config.toml
model = "multi-label image tagger"
dataset = "photos of plants, animals and fungi (iNaturalist)"
train_examples = 77898
image_size = 32
crop_scale_min = 0.7
horizontal_flip = true
translate = 0.06
rotation_deg = 10
color_jitter = 0.1
arch = "vit"
norm = "layernorm"
norm_position = "post"
hidden_act = "gelu_tanh"
mlp_ratio = 4
head_dim = 32
fused_qkv = true
bias = "none"
qk_norm = false
parallel_block = false
dropout = 0.05
inner_norm = false
drop_path = 0.1
patch_size = [4, 4]
conv_stem = false
layers = 14
width = 128
positions = "conv"
pooling = "mean"
num_labels = 75
init = "trunc_normal_002"
residual_init = "scaled_by_depth"
optimizer = "soap"
beta2 = 0.95
learning_rate = 0.0022
beta1 = 0.95
shampoo_beta = 0.95
eps = 1e-08
precondition_frequency = 50
max_precond_dim = 1536
one_sided = false
adamw_lr_other_params = 0.0014
max_grad_norm = 0.5
max_steps = 23100
batch_size = 128
epochs = 38.0
lr_schedule = "wsd"
decay_fraction = 0.2
final_lr_fraction = 0.05
warmup_steps = 4620
weight_decay = 0.1
adamw_weight_decay_other_params = 0.05
Rows from block 5 of a small multi-label image tagger, named by matrix and row number. Rows with one number belong to one neuron. Each number is 128 + 32 x the weight over its row's rms, rounded and kept within 0 to 255. All counts start at 0.
Before each neuron's rows are labels from the 100 images, of 14976, where the neuron reaches its highest value: "responds to" is what is common among them. Only what is clearly more common there than usual is listed. The data: photos of plants, animals and fungi (iNaturalist).
# fc1: MLP up (model.blocks.5.mlp.fc1.weight, 512x128), inputs 0-127
# fc2: MLP down (model.blocks.5.mlp.fc2.weight, 128x512, transposed), outputs 0-127

responds to: order Passeriformes
fc1.135 [ 86 114 128 137 142 152 110 109 112 145 148 109 149 103 128 134 168 101  91 123 148 121 105 160 129 155 129 165  80 128  79 107 126 112 170 139  98 114  90 176 139  77 147 126  70  76 145 100 101  52 136 118 128 140 202 140 160 134 162 174 164 111 115 125  90 125  92 120 143 158 113 125 113 101 141 128 150 172 103  96 107  75 113  84 150  87 196 155 208 124 108  96 159 159  96 113 199  96 139 139 106 119  71 120  89 147 113 179 149 180 143 105 164 149  77  98 101 196 178 129 162 112  74  98 197  97 144 122]
fc2.135 [118 160 136 176 174 105 139 230 159 110 136 119 144 210 107 140 135 146 118 115  84 109 137 110 111 108  90 133  86 122 131 155 138 149 132  96 128 114 132 126  79 163 101 145 188 112 157  48 141 159 129 157 103 128 115 108 144 141 106  95  85  56 103 146 104 159 161 119  70 138 103 107 127 114 144 132 155 157 124 180 109 117 149 178 133 157 167 146 190 103 109  87 110 163 165 143 122 137 123 100 101  94 101  72 151 155 152 210 121 179 129  64 139 155 131  75 129  71 165 115 152 111 138 133  53 136 121  85]

responds to: order Passeriformes
fc1.24 [ 83 108 137 118 123 104 191 115 111 165  99 186 136 139 118 162 155 154 162 153  87 110  73 123 124 146 175 174 164 152 109 110 179 169 185 195 141 155 159 144  94  91 140  55 159 184 145  87 105 172  97 132 140 155 109 127 116 131 144 130  79 132 176 197 103 137 131 111 193 101 132 109 171 161 136 116 168 161  94 136 124 174 117 126 138 133 123 148 151 150  99  84 149 176 190 145 147 125 155 107 126 130 149 156 147  95 161 124 125 111  92 100 153 124 199 173  72  99  47 132 171 108  93 102 137 148 126 157]
fc2.24 [192 138 196 162  97 132 134 125 160 136 111 134 170 144  95 133 118 128 113 216  86 118 131 144 125 133 111 151 150  90 154 121 139  95 163 150 111  99 187 187 147 148 127  86 139 103 181 138 134 152 166 133  85 112 125 170 161 124 152  61 150 186 144 143 128 169 137 101  56 143 173 159  98  91  66 151 108 119 107 142 116 126 137 121 148 129 125 126 192  64 113 209  65 143 158  63 155 138 176 168 115 128 115 188 148  87 146 101 102 127  86 166  96  95 125 185 138 116 105 142 120 123 129 143 124  97  97 113]

responds to: phylum Tracheophyta; kingdom Plantae
fc1.236 [133  79 136  95 113 183 123 121  77  64 104  92 189 175 113 140 106 112 225 107 155 142 123 162 100 135 115 127 172 147 115 107 168 154 159 126 101 141 103 176 114 166 124 125 141 116 134 116 128 125 192 157 142 126 123 177 160  94 110 148 159 144  41 166  90 133  72  47 122 115 154 124 109 107  96 146 149 154 108 159 177 138 147 124 127 138 155 101 211 135 183 135  90 104 121 125  96 118 125 166 120 169 142 110  94 115 100 105  68 165 112 127 131 110 127 102  87  72 125 200 144 110 172 160 160 104 137 152]
fc2.236 [103  96 105 163  99 163 134  84  64 100 133 125 142 131 138 172  96 111 158 104 114 100 143 110 165 134  96 200 178 190 178 130 173 172 117 121  65 179  66 119 124 111 111 171  93 124 136 108 141  98 114 112 140 152  99 117  96 166 121 169 126 109 120 103  49 131 116 140 148  90  87 143  65 130 119 152 151  95 145 134  83 132 135 149 131 154 103 164 116 127 150 114 155 155 123 187  84  84 136 122 128 150 226 163 123 146  72 134 138 126 135 134 112 131 154 107 236 131 134 152 124  88 137 146  82 146  67 121]

responds to: phylum Chordata; class Aves
fc1.482 [ 66 124 116 148 178 112 136  95 120 147 125  99 123 141 194  95 108 165 177 121 174 115 113 120 135  47 139 155 210 104 160  87 178 145  84 173 146 123 109 131 131 139 110 135  97 148 160 164  85 103 165 127 116 152 101 130 150 125 153 177 123 119 155 133  95 214  83 107 145 180 135 178 108 126 138 114  91 158 164 150 136 170 114 116 191 135 120 129 147  72 139  99 133 117 102 133 112  91 130 141 124 118 187 161 123 116  71 152 139 128 137 109 164 162 162 102 199 153  78 104  55 158  67 108 171 161 123 115]
fc2.482 [118 147 116 141 120 113 170 161  93 102 153 112  79 130 126 113 102 110 123 115 145 112  94  85 128 105 148 150 174 142 136 147 158 206 104 154 152 150  76  66 137 133 140 115 140 150 118 105 147 165 107 182 131  98 136 108 121 137 110 117  45 140 132  98 145  65  87 140  99 134 137 120 216  94 153 150 120 163  61 154 148 162 118 165  49 136  54 138  82 118 113 100  70 197 125 162 138 147 136 177 107 171 152  87 114 105  81 127  98  66 108 124 115 140  93 103 130 190 117 140 153 166 135 112 160 139 152 192]

responds to: phylum Chordata; class Aves; order Passeriformes
fc1.176 [ 66 111  98 110 119  99 191 121 138 134  82 110 212 133  87 125 141 183 115 141 147 116 185 146 136 123 205 163 156 117 112 139 157 120  99 153 126 119 112 154 139 111 110 139 130 159 170 168  95 123 100  78 139 183 106 117 133 150 112 112  98 165  77 158  44 111 100 117 130 164 126 143 165 120 121 120 113 125  79 115 181 190  90 115 139  41 103 167 141 112 130 104 155 171 177 127 147 111  75 168 150 177 145 124 152 124 112 146  83 118  89 114 148 125 139 160 203 111 152 163 120 121 127  45 113 124 167 138]
fc2.176 [143 126 157 103  94 161 101 105 121  38  87 155 179 145 125 103  74 132 149 154 184 116 102 111 125 148 132 123 153 131  56 119 176 124 187 118 116 117  84 153 163 144  66 138 135 133 118 130 142  94 108  91  85 132 166 103 167 102 138 113  74 175 163 159 176 179 126 126 135 172 124 136 172 103 123  66  69  74  86 137 127 106 113 100 124 118  98  66 142 172 141 179 132 180 128 109 186 108 114 143 151 144  80 198 117  99  93 114  98 127  77 135 138 120 165 120 137 101 168  86 121 130 144  88 173 154 165 120]

responds to: order Passeriformes; family: Parulidae
fc1.146 [207 133 168 118 159 162 173 152 102  98 140 104 107  96 133 149 126 158 124 136 157 126 145 125 170 167 144 146 150 156  64 114 131 110  84 146 135 102 157 157 141 145 124 148 129 130 166 127 176 162 109 126 144 185 121 147 133 168 156 106 157 117 220 108 113 130 208 147 130 119 139 168  81 121 107 156 135 112  97  55 141 135 169 198 143 122 118  74  45 127 163 135 172 115 154 130 143 134 138 102  97 128 113 143 120 106 126 157 115  34 163 117 157 178  75 197 145 147 156  72 152 141  96  96  85 133 128 154]
fc2.146 [170  69 148 111 107 150  92 118 133 142 127  81  70 148 118 100 124 119 133 133  75 114 129 155 179  96  99  84 129 162 109 118  94 118 167 136 170 101  85 130 147 143  90 131 135 100 151 127  84 175  64  86 156 138 157 118 102 158 197 187 156 181 142 137  95 119 153 149 140 141  79 163 168 131 121  90 126 128 115 120 111 168 176 127 166 160 154 100 154 150  76 126 179 144 149 201 168 152 103 117 180 117 170  89  98 117 153  64 107 149 102 181  86  71 168  95 115 122 133 126 103 176  55 149 138 141 166 125]

responds to: phylum Arthropoda; class Insecta; order Lepidoptera
fc1.362 [129 149 146  99  82 139  76 131 130  89 147  90  92  56 141 134 112 152 139 103 109 124 144 133  90 116 100 126 175 155 137 183 136 131 157 129 133 183 125 142 139 150  88 189  59 112  99 130 197 128 136 149 134 181 115 152 148 139 176 140  95  84  84 168 130 121 118 108 120 188 123 136 109  93 116  96 172  94 102 130 146 150  79 241 127 141 131 161  83 144 167 168 133 155 119 160 148 231 165 100 132 122 141 194  97 128 131  92 139 139 119 124  92 180 164 140  86  99 140 131 130 148  95  81 148 156 157 139]
fc2.362 [116  95 114 139  99 139 119 137 152 146 180 156 213 108 117 138 127 122  86 156 132 166 171 133  99 136 129  55 141 127 125 136 175 107 164 176 220 105 167 146  76 147 117 117 132  62 178 168 153  99 185 154 112 129 129 107  96  98 127 125 134 189 157 104 111 126 191  86  81 128 167 134 155 141 190 118 157 183 136 129 156 137 127 117 158 164 139 143  63 125 159  92 121 119 124 140 171 119 183 180  61 185 114 143 134 140 166 144 116 152 167 161 140  84 122 165 106 105 174 144 153 112 115 118 139  74 117 152]

responds to: phylum Chordata; order Charadriiformes
fc1.251 [117 102  90 169  88 112 137 141 124 114 157 105 135 115  75  94  73 122  92 126 170 166 144 147  99 185 101 102 140 164 185  88 158 121 128 108  78 103 139 125 133 108 123 167 142 115 175 107 106 128 177 165 149 104 180 117  91 114 128  80 122 114 229 195  98 170 108 152 125  93 103 125 146 141 114  84 137  72 135 205 122  98 190 127 125 135 104  67 173 175 150 177 105 109 107 116  85 111 121 140 175  77 133 147  83 129 124 100 125  71 115 119 173 149 104 108 147  91 132  73 116 137 179 116  94 127 168 121]
fc2.251 [100 127  81 131 110 119 160 157  88  94  86  92  92 141  87 179 141 126 147 129 168  82  96 122 102  72 114 129  86 104 164 103 133 147 185 114  78  98 139  87 136 117 121  67 198 221 104 151 127 143 152  95 119 102 108 118 102 106 165 159  86 118  90 152 161 164 173 135 101 102 144 166 107 156 194 126 158 129 109 151 191 153 123 135 121 209 137 156 136 120 119 148 105  68 146 105 111 103  89 103 179 129 133 129 152 134 134  97 161 143 152 140 158 171 157 170 178 103 199 112 117 139 126 194 172 138 127 124]

responds to: phylum Tracheophyta; kingdom Plantae; class Magnoliopsida
fc1.457 [122 104  76  94 118 124 173 149 145 123 155  69  96 101 101 131 163 176 132 129  65 151 113 151 149  85 114 193 163 133 146 103  98 179 144 137 145 188  81 150 106 122 128 123 130  97 156 203 108 115 158  92 139 141 121 105 138 150 132 161 115 117 111 116  99 132 101  93 129 183  99 148  95 176 159 113  79 133  82 145 126 161  75 138 150 119  89 161 142 116  63 105 195 134 167  56 128 175 108  97 176 174 128 177 107 167 201 172  93 125 169 104  98 136 133 128 102 143 100 125  79  86 179 108 103 129 156 133]
fc2.457 [128  90 152 184  98 133  26 143 151 136 139 170 145  74 156 110  96 136 149 130 132 138  64 126 156 114 105 179 134 151 154 159 122 119 175 117 185 133 162 109 151 146 177 109 150 132 141  85 132 186 195 102 153 193 110  95  96  91 155 139 167  87  84 137 112  84 145 144 134 138 117 156 144 119  97 113 113 187  96 136  90 106 128 172 149 157 166 128 171 119 184  91 151 205 148 128 167 109  96  78 149 133  74 126 103 159  70  95 152  74 164 133 157 148 163 179 127 140  97 127 157 168 131 120 126 138 119 153]

responds to: order Passeriformes
fc1.310 [131 109  98 159 149 136  95 136 107 143  81  76 139 107 170 132  72 117 112  68  93 109 130 139 154 140  81 131 159  67 126 100 136 105  91 154 142 122 130 112 123  71 114  67  74  93 139 213 170 118 160 104  85 190 165  84 119 102 147 177 153  65 151 106 132 136 131 139 146 113 164 128  85  62 117 171 139 114 120  86 123 197 126 113 163 129 173 118 179 147 135 167 120 116 158 134 119 140 150 144 122 151 137 159 162  73 111 134  92 175 111  89  87 178 150 170 131  59 122  99 126  78 134 116 150 196 127 133]
fc2.310 [139 170 155  87 165 186 194 100 145 168 125 171 160 148 134 138 160  87 110 146 164 137 158 127 151 136 118 190 130  68 140 111 123 211  84 176  98 145 143 142 118 136  74 171  76  53  86  83 139 119 150  95 145 114 137  85 118 120 110 105 139 120  93 209  76 124 117 114 154  91  96 170 205 117 126 124 122 130 177 150 100 153 122 139 133  89 125 154 113 141 167 163 109 170 150 122 124 111 111 173 110 111 145 124 105 176  39 134 128 184 128 177 108 133 128 130 112 142 120 163 116 114 136 174 145  93  90 150]

responds to: phylum Tracheophyta; kingdom Plantae
fc1.115 [133 151 113 152 161 213 184 100  89 157 109 111 135 107 115 167 157 157 143 109 131 156  83  82 103 112 162 141 159 222 142 165 155 118 135  80 153 118 146 156 120 130 103 130 173 152 132 102 103 136  83 113 164 146  80 149 125 183  90 143 164 170  49 155 134 135 131 137 134 142 136  48 117 151 197 157 152 152  84 134 124  54 138 104  83 148 133 154  63 152 140 156 127 163 103 152  88 160 139 157 134 153 122  92 129 115  92 105 144 130 161 154 213 162 181 125 111 122 155 151 164 137 128 130  85 125  95 139]
fc2.115 [ 80 174 165 197 148  95 104 116 175 189 156  56 174 120 163  61 113  53 129 112  91 167 162 100 100 136 147 110 109 162 143 122 163 167  81 178 169 189 166 185 168 182 113  87 153 125 163 113 102 140 151 119  93  79 131 125  82 129 109 115 116 173 138 135  69  92 151 121  97 109  79 146 138  87 151 140 132 127 117 151 118 159 139 135 136 111 109 147 140 100 150 102 101  95  89 152 143 153 168 152 146 102 118 157 126 175  86  98 129 131 141 128 110 166 116 155 168 119 150 133 116 173  52 150 162 176 134 150]

responds to: phylum Chordata; class Aves; order Anseriformes; family: Anatidae
fc1.79 [ 65 117 108 136 111 127 187  66  99  99 103 100  93 147 134 146 161 127 113 122 137 137  97 177 140 137 223  94 131 125 132  97 135 100 134 101  91 148 112 159 130 181 173 165  54 143 177  83 139 130 149 131 180 176 139  99 130 132 171 106 176 147 144 140  92 110 138 132  98 152 162 124 169 169 132  92 137 166 119  96 120 125  97  86 105 123 181 135 166 171  60 110 113 108  97  77 119 151 180  94 122 128  89 151  54 153 110  83 151 101 110 108 139 204  52 142 134 113  99  93 112 128 142 107 114  83 147 119]
fc2.79 [ 99 111 150 127 106 101 121 180 113 104 134 147 175 175  89 114 160 144 117 119 172  84 184 156 143 123 189  95 101  69  85 166  97 100 135 153 159 176 135 112 152 172 120  70  88 151 122 150  61 143 145 155 165  83 106 118 174 127 142 134 126  80  90  87 100 158 125 140 103 100 170 160 126 132 141 133 178  95 131 114 112 128 144  90 177 115 171 138 110 149  34 199 138  97 152 133  73 160  99 178 105 112  93 109 158 124  74 116 133 110 148 105 160  98 146 123 159  58 131 153 149 107 198 135 127 162 123 155]

responds to: order Passeriformes
fc1.46 [117 141  95 103 102 122 104 126 131 157 163 117 158  83 191 106 143 140  97 100  93 119 136  63 142 126 176 118 196  77 115 137 195 124 125 160 114 160 121 131 111 126  90 171 101 141 125 128 143  67 106 212 143 153 141 167 164 148 167 110 163 110 184 111 119 142 138 106 188 115 142 129 134 178 138 143 133 159  69 163 131 151 129 158 111 117 121  88 163  97  66 146 102 164 150 169 130 136 162 163  91 143 171  72  56  53 190 141 154 123 110 134 139 150 130 143 100 164 101 106 159 184  90 131 182 111 140 163]
fc2.46 [130 119  93 166 109 148 125 127 112 158 140 141  59 162 176 117 107 142  81 164 128 127 147  55 130  68 118 168 121 167 139 125 127 117 109 102 131 105 255 132 140 168  83 128 168 153 129 112 133  92 105 133 147 199 181 109 114 119 137 155 154  62 151  89 127  78 119  98 108  85 146  68  89  96 104 125 128  90  96 156 136  76 126 138  75 155 116 153 153 169 167 170 120 116 137 124 168 113  86 184  82 136 107 168 103 119 124 139  90  99 112 129 169 165 154  94 164 148 136  87  95 153 147 103 134 108  79 106]

responds to: phylum Chordata; class Aves; order Charadriiformes
fc1.196 [111 142 138 192  81  73 137 110 146 102 131 171  96 172 127 134 128 122 147 156 136 144  54 140 141 196 149 147 112 170 104 156 133 120 166 139  89 166 151  78 107 124 110 131 101 166 169 135 110 169 111 138 127 170 165 141  87 106 148 165 168 173 124 136 120 175 126  61 131 154 134 131 170  89 105  32 151 140 111  64 147 120 113 112 158 136 104 152  92 165 120  94 125 118 120 101  70 119 106 149 122  94 142 116 124 119 145  70 113 145 119 150  90 230 205 191  85  97 136 130 179 101 126 124 112 129 156 128]
fc2.196 [127  98 138  97  95 147  75  90 145  98 132 125 172 125 136  98 171 130 157 119 100 146  61 129  92 125 140 132 128 133 107 184 133 109 151 167 114 111  80 107 137 103 129 129 100  90  87  65  78  97 127  82 128 112  87  95 134  98 134 145 151 172 159 125 105 162  85  69 112 133  55 137 136 153 175 120 147 170 129 127 170 171 158 150 177  95 112 140 115 143 124  81 162 162 150 135 145 184 126  56 104 183  97 139 159 102  54 107  65 127 185 118  76 106 149 146 116 150  85 116 172 137 179 201 153 104 119 115]

responds to: phylum Tracheophyta; kingdom Plantae; class Magnoliopsida
fc1.295 [175 114 112 125 100  17  98  92  88 122 142 134 136 132 134 124  99 126 118 199  93  88 167 153 143 191  90 107 118 112 101 108 128  88 158  65 117 142 149 146 100  56 159 130 109 174  94 144 150 122 135 112 166  84 163  98 108 150  88 128 199 145 115 107  88 112 101 107 112 165 143 136 120 153  89 130 102 187 151 132 133 146 150 133 175  89  88 149  72 125 127 131 117 140 178 127 149 107 157 160 132  75 138  90 146 100 151 189 203 144 154 122  97 189 134 189 105 134 112 173 101 100 150 108 128 168 148 112]
fc2.295 [167 108 163 126  91 156 163 140  97 136 125  79  91  90  98  92  96 121 105 165 129 144  84 103 143 175 103 119 114 174 198 181  86 133 135 110  96 110 102 123 115 136 135 126 114 136 132 113 182 111  94  86  97 114 189 106 107 118 144 138  93 132 110 140 138 107  76 104 104 220 105 128  87 139 144 120 110 212 123  81 149 205  89 102 133 172  59 149 117 124 168  93 123 118 165 156 177 123 115 166 121 115 121 119 143 188  75 152 120 105 127 203 160  96  98 160 158  98 136 110 137 123 178 172 125  91  92 100]

responds to: phylum Arthropoda; class Insecta; order Lepidoptera
fc1.287 [138 142 180 146 145 129 159  90  94 141 101 143 103 147 120 185 148 102 162  87  59 125 106 150 125  96  88 135 166 186  75 136 131 132 110 185 125  96  80 106 109 111 140 175 163  92 105 101 111  88 154 164 192 150 116 168  75 115 179 177 134  74 203 153 148 162 115  89  74 112 137 168 128 148 150 142 151 127 121 143  89 161 129 119  87  98 119 151 147 129 163 126 186 126 108 156  93 109 136  94  80 129 155 122 121 100 149 131 123 120  46 139 150 199  90 129 169  79 129 170 107 139  87 146 174 124 109  74]
fc2.287 [102 134 157 185 112  77 134 132 122  93  90 101 118 163 142 124  98 154 143  86 112  89 125  85 146 151 143 144  89 118 168 142 158 155 219 155  85 133 166 140 113 156 142 120  57 125 116 102 140  83 129  84 164 168 112 174 110 172 104 131 119 119 197 197 142 127 158 114 146 171 162  68 175 140 102 192 164 136 135  91 105 139  99 145  94 117 115 135 113 148 140 166 143 130 120 164 177 114 140  39 111 154 118 157 155 180  92  84 116 139 101 143 105 127 151 115 104 128 199 107 145  76  66 110 167  99 156 143]

responds to: phylum Chordata; class Aves
fc1.274 [ 90 160 102 148 155 191 195 125 117 114  94 135  69 114 150 152 129 107  98 104 113 144  95 114 134 118 122 141 115 139 167 175  76 127 126 150 114  79 116 119  72 194  85 142 152 116 137 150  91 133 152 105  92 175 148 171  73 133 114 127 155 181  85 118  19 161 127 109  94  98 112 162 121 217 122 107  98 181 113 137 139 128 113 104 126 156 151 163  94 162 119 129 160 103  81  88 122 129 124 102 193 160 186 103 161 122 157 114 162 146 149 177  98 124 173 198 126  98 140 164 149  98 123 125 118 102 136 100]
fc2.274 [ 80 111 217 125 149 189 147 150  67 103 132 156  84 125 144  87  85 127 165  70 157 188  65 152 120 110 152 121 115 167 154 103 163  79 100  91 132 120  89 155  93  53 102 176 134 112 124 123 107  95 137 129 126 137  77 107 128  89  61 139  91 116 146 130 124 139 158  58 170 161 134 134 156 135 115 144 137 126 131 122 112  68 122 179 154 157  53  96 118 137 112 135 157 134 114 143 113 111 191 140 146 146 123 138 121 121  87 118 100 140 135  74 183 122 155 185 160 131 131 100 172 166 129  74 163 116  97 157]

responds to: class Aves; order Charadriiformes; order: Anseriformes; family: Anatidae
fc1.314 [102 131 139 151 141 116 154  88 106 130 147 110 132  87 112 152 153 138 116 109 223 101 148 129 207 202 101 140 137 145 113 136 129 121  88 128  98 126  91 177 168 178 104 116 148 124 126 132  61  73 132 149 187 195 117 140 183 192 160 132  81 138 147 140 134 110 158  98 132 116 159 108 131 127  89  90 138 130  56 104 182 155 141 123 136  86  86 113 141  90 152 108 106 138 148 154 164 122 137 119 109  68  66 178 144  98 135 155 150  84 180 122 124 183  72  95 138 121 146 148 135 117 139 145 165  89 201 132]
fc2.314 [154 107 180 138 119  80 132 182 155 111 139  90 139 148 119  85 104 124  87 149 148 125 135 139 127 113 141  88 148 117 224 104 125 119  96  73  85 128 128 117  90 113 167 101 119 143 160 153 123  78 123 161 156 114 108 104 120 160 110 185  87  89  86 139 129 130 171 210 172 129 101 145 110  86 100 133 120 188 171 151 128 135 144 122 134 156 125 158 141 225 155 144  74  85 173 115 163 116  96 111  67 144 139 108 181 147 159 153 146  94  85  77 168 158 104 109 139 122  66 150 135 102 132 159 154 146 187  81]

responds to: class Aves; phylum Chordata; order Accipitriformes; family: Accipitridae
fc1.145 [108 186 132 159 119  63  91 132 165 127  88 166 146 107 165 128 188 131 152  95 115 119 170 111 147 123 142 188 117 148 137 112 187 130 153 156 182 128 151 120 161  93 100 124 131 196 167 117 133 176 168 160 117 140 107 131 164 145 126 128 133 158  99  97  66 166 146  93 110 101 116 124 159 195 115  66 128  88  70 180 115 105 154 111 195  93  74  91 175 164  93 102 119 160 111 120  92 170 125 161 141 144 142 159 137 114 133 127 117  76 102 160 138 142 137 164 202 138 167 107 174 167 125 127 124 189 158 172]
fc2.145 [ 85 111 150 109  96 104 128  65 123 156 118 121 117  97 149 115 134 135 151 151 128 151 204 121 104 111 148 106 138 165 126 133 122 172 109  75 134 151 148 129 134 148 141 161 135  52 187 116 180 127 150 114 163 144 181 123 122 164 133  95 137 161 156 144 101  78 121 103 153 140 154  85 154 137 156 160 105  78 112 106 129 123  92 112 149 169  99 103 145  84 141 111 183 166 178 117 192 126 134 163  82 136 194 133 138 102 170 135 153 141 122 103 227 127  85 157 111 176 171  68 130 151 207  80  86 112 170  92]

responds to: phylum Tracheophyta; kingdom Plantae
fc1.382 [149  97  99 154 133 131 168 124 105 105 154 145 126  78  99 128 115 119  97 134 136 147  92  91 100 187 191 129 157 102 176 113 189  95 111 125 127 149 103 133 156 110 121 148 137 130 151 149 109 126 198 205 106 123 130 119 136 119 144 162 146 116 177 114 161 110 148  78 117 162 169 140 180 185 206 110  68 212 147 113 146 121 164  93 130 188 135 106 134  93  58 169 147  83 118 131 130 169 106 162  96 118 148  90  57 157 107 164 104 101 102 147 141 134 158 217  92 103 147 105 121 132 110 164 144 133 102 119]
fc2.382 [165 118 120 157 111 147 136  86 119 104 124 115 172 110 117 106  96 131 123 124 120  87 136 143 126  80 169 100 120 126 160  67 143 133 111 187 103 106 115  91 134 147  55 107  60 143 119 114 123 176 108 105 170 193 101 126 114  94 134 119 139 120 156  23 127 147 104 171  90 198 125  89 135  93 130 163 119 211 140 185 144 136 126 155 116 151 105 135 110 125  85  88 136 103 136 149 120 177 171  99 151 106 104 181 156 120 128 147  72 154 138 153  61 132 111 187 185 127 148 189 190 146 131  98 140  91 123 131]

responds to: order Passeriformes
fc1.444 [157 129  86 150  95 126  89 168 130 136 176  41 180  76 113 106 103 163 173 159 125 117 136  86 103 121 144 127 150 197 118  84 117 152  92 126  92  55 129 116 111 115 174 122  79 145 148  68 161 145  89 202 166  96 121 130  89 106 113 161 119  94  99 137 100 124 196 112 176 121  83 150  71 178 137 107 145 122  60  94 118  65 173 135 162 124 111 114  62 109 165 103 143 124 163 116 168 142 130 100 143  93 135 143 158  84  97 153 160 121  86 146  96 154 136  98 120 137 149 111 128 139 116 175 103 148 105 118]
fc2.444 [ 95 141 168 118 101 118 135  95 140  87  78 117 160 183 113 174 136  76 107  78 164 118 180  42 131  96 107 111  85 133 103 137 166 104 204 137 117  53 151  88 140 101 162 196 112 181 128  79 144 146 171 149 142  98 143 137 155 126 109  60 136 143 109 151 173 159  94 162 134 155  89 199 116 130 155 170  96 122 134 128 128  64 156 104 117 149 112  92 136 145 137 166  46 138 137  79 106 137 150 149 159 130 120 140 153 115  99 150 163 114 128 156 133 136 150 114 128  56 143 128  98 147 106  80 149 146 111  86]

responds to: phylum Chordata; class Aves; order Passeriformes
fc1.172 [176 119 121 124 204 126 130 166  85 148 114  78 163 113 158 133 150 192  94  95  92 133 137 132 110  99 125 162 117 112 131 135  98 107 164 125 133 107 107 129  86 178 156 156  94 128  81 154  97 193 161  96 155 105 124 164 200  96 167 115 178 116 139  83 170 108 124  97 103  82 150 139 102  99 116 155 109  87 174 189 176 135  87 155 128 143  93  85 156 115 128 166 131 174 129 164 123 124 125 151 127 111  72 167 143 172  75 118 165  75 202 109 180 181 175 103 122  94  82 134  91 150 115 119 131 131  83 128]
fc2.172 [153 125 111  67 120 104 130 181 176 123  77  62 147 123 157 171 119 151  98 112  92 122  99 163 136 112 226 132 194 103 146 199 127 131 159 166 144 134  93  98 117 151 175  94 166  90 125 186 139 156 189  78 101 174 107 107 146 116 153 146 129 161 136 123 160 108 118 197 211  89 172 152 105 196 118 162 124 177 118 116 125 126 116 142 111  80 159 166 140  86 140 130 128 120 159 109  92 121 173  93 101 112  95 116 114 156 134 106 114 155 117 133 132  92 189 151  99 151  74 110 124 154 123 126 117 158 138 123]

responds to: phylum Tracheophyta; kingdom Plantae
fc1.421 [124 130 144 152  86 182 128 136  95 157  91  98 166 167 106 123 118 166 139 127 100 153 100 128  73 130 105 158 156 139 128 144 115 126 118 136  98 104 124 124 163  82 117 131 150 212 199 101 120 130 175 145 121 109 124  59 202 146 131 131 143 163 153 104 131 125  96  96  94 113 126  94 117 132 127 192  97 103 130 114 148 106  84  87  62  61 133 181 121 134 149 130  51 104 112 147 166 183 190 140 146 133 109 108 101 183 136 111 115 171 136 143 166 179  88 149 111  39 170 136 156 107 130 112 115 188  89 148]
fc2.421 [ 43  92 122 130 182 138 186 131 139 127 106 107 106 146 109  89 149 109 122  88 108 136 137 148 159 109 173  88 169 156  57  81  80 197 149 158 132 139  96 152 116 116 131  81 137 128 142 129 121 195 192 147 119 154  66  74 136 135 105  99 116 131 125 131 138 106  95 105 141 123 146 150 118 107  99 144 157 180  78 139  61 140  69 149 153  81 171 165 116 154 131 153 110 180 134 109 116 171 167  83  93 172 145 133 124 180 129 114 145 132  65 194  99 173  68 146 152 100 123 152 145 126  94  96 128 105 109 120]

responds to: order Passeriformes; family: Parulidae
fc1.372 [133 127 139 116 152 136  72 142 139 123 176 118 155 152 121 104  82 152 151 101 102 127 187 118 147 117 111 156 125 155 116 152 119 122 113 132  27  43 120 120 127 138 130 108  87 124  88 110 119 170 151 120 141 143 147 180 161 189 167  79 192 112 111 157  98 130 124 169 143 140 124 156 106 154 182 173 239 103 163 166 100  95 195 101 144 134 139 118 141 126 139  70  98 115  99 166 117  70 132 127 138  76  97 147 144 119 109 184 181 128 166  96 131 174 120 133 199 142  99 144  91 105 129 163 149 143 117 124]
fc2.372 [179 161  95 174  93 100 134 168 147 172  66 172 140  95 114 144 154 191 106 103 136 131 108 162 144  93 119 155 154 175 138 131 132 127 128  99 174 198 110 140  71 117 121  95 162 109 156 144 109 129 128  45 112 161 109 130 112 132 178  69 144 117  93 129 133 129 128 161 144 122 133 161 207 180 134 133 112  62 148 103 196 122 133 162 123  87 165 137  95 166 128 174 140 109 162  90 126 211 132  88 112 121 105 134 141 134  94 125 124 114 168 129 137 130 153  53  77 144  64  88 119  81 131 120 136 129 130  78]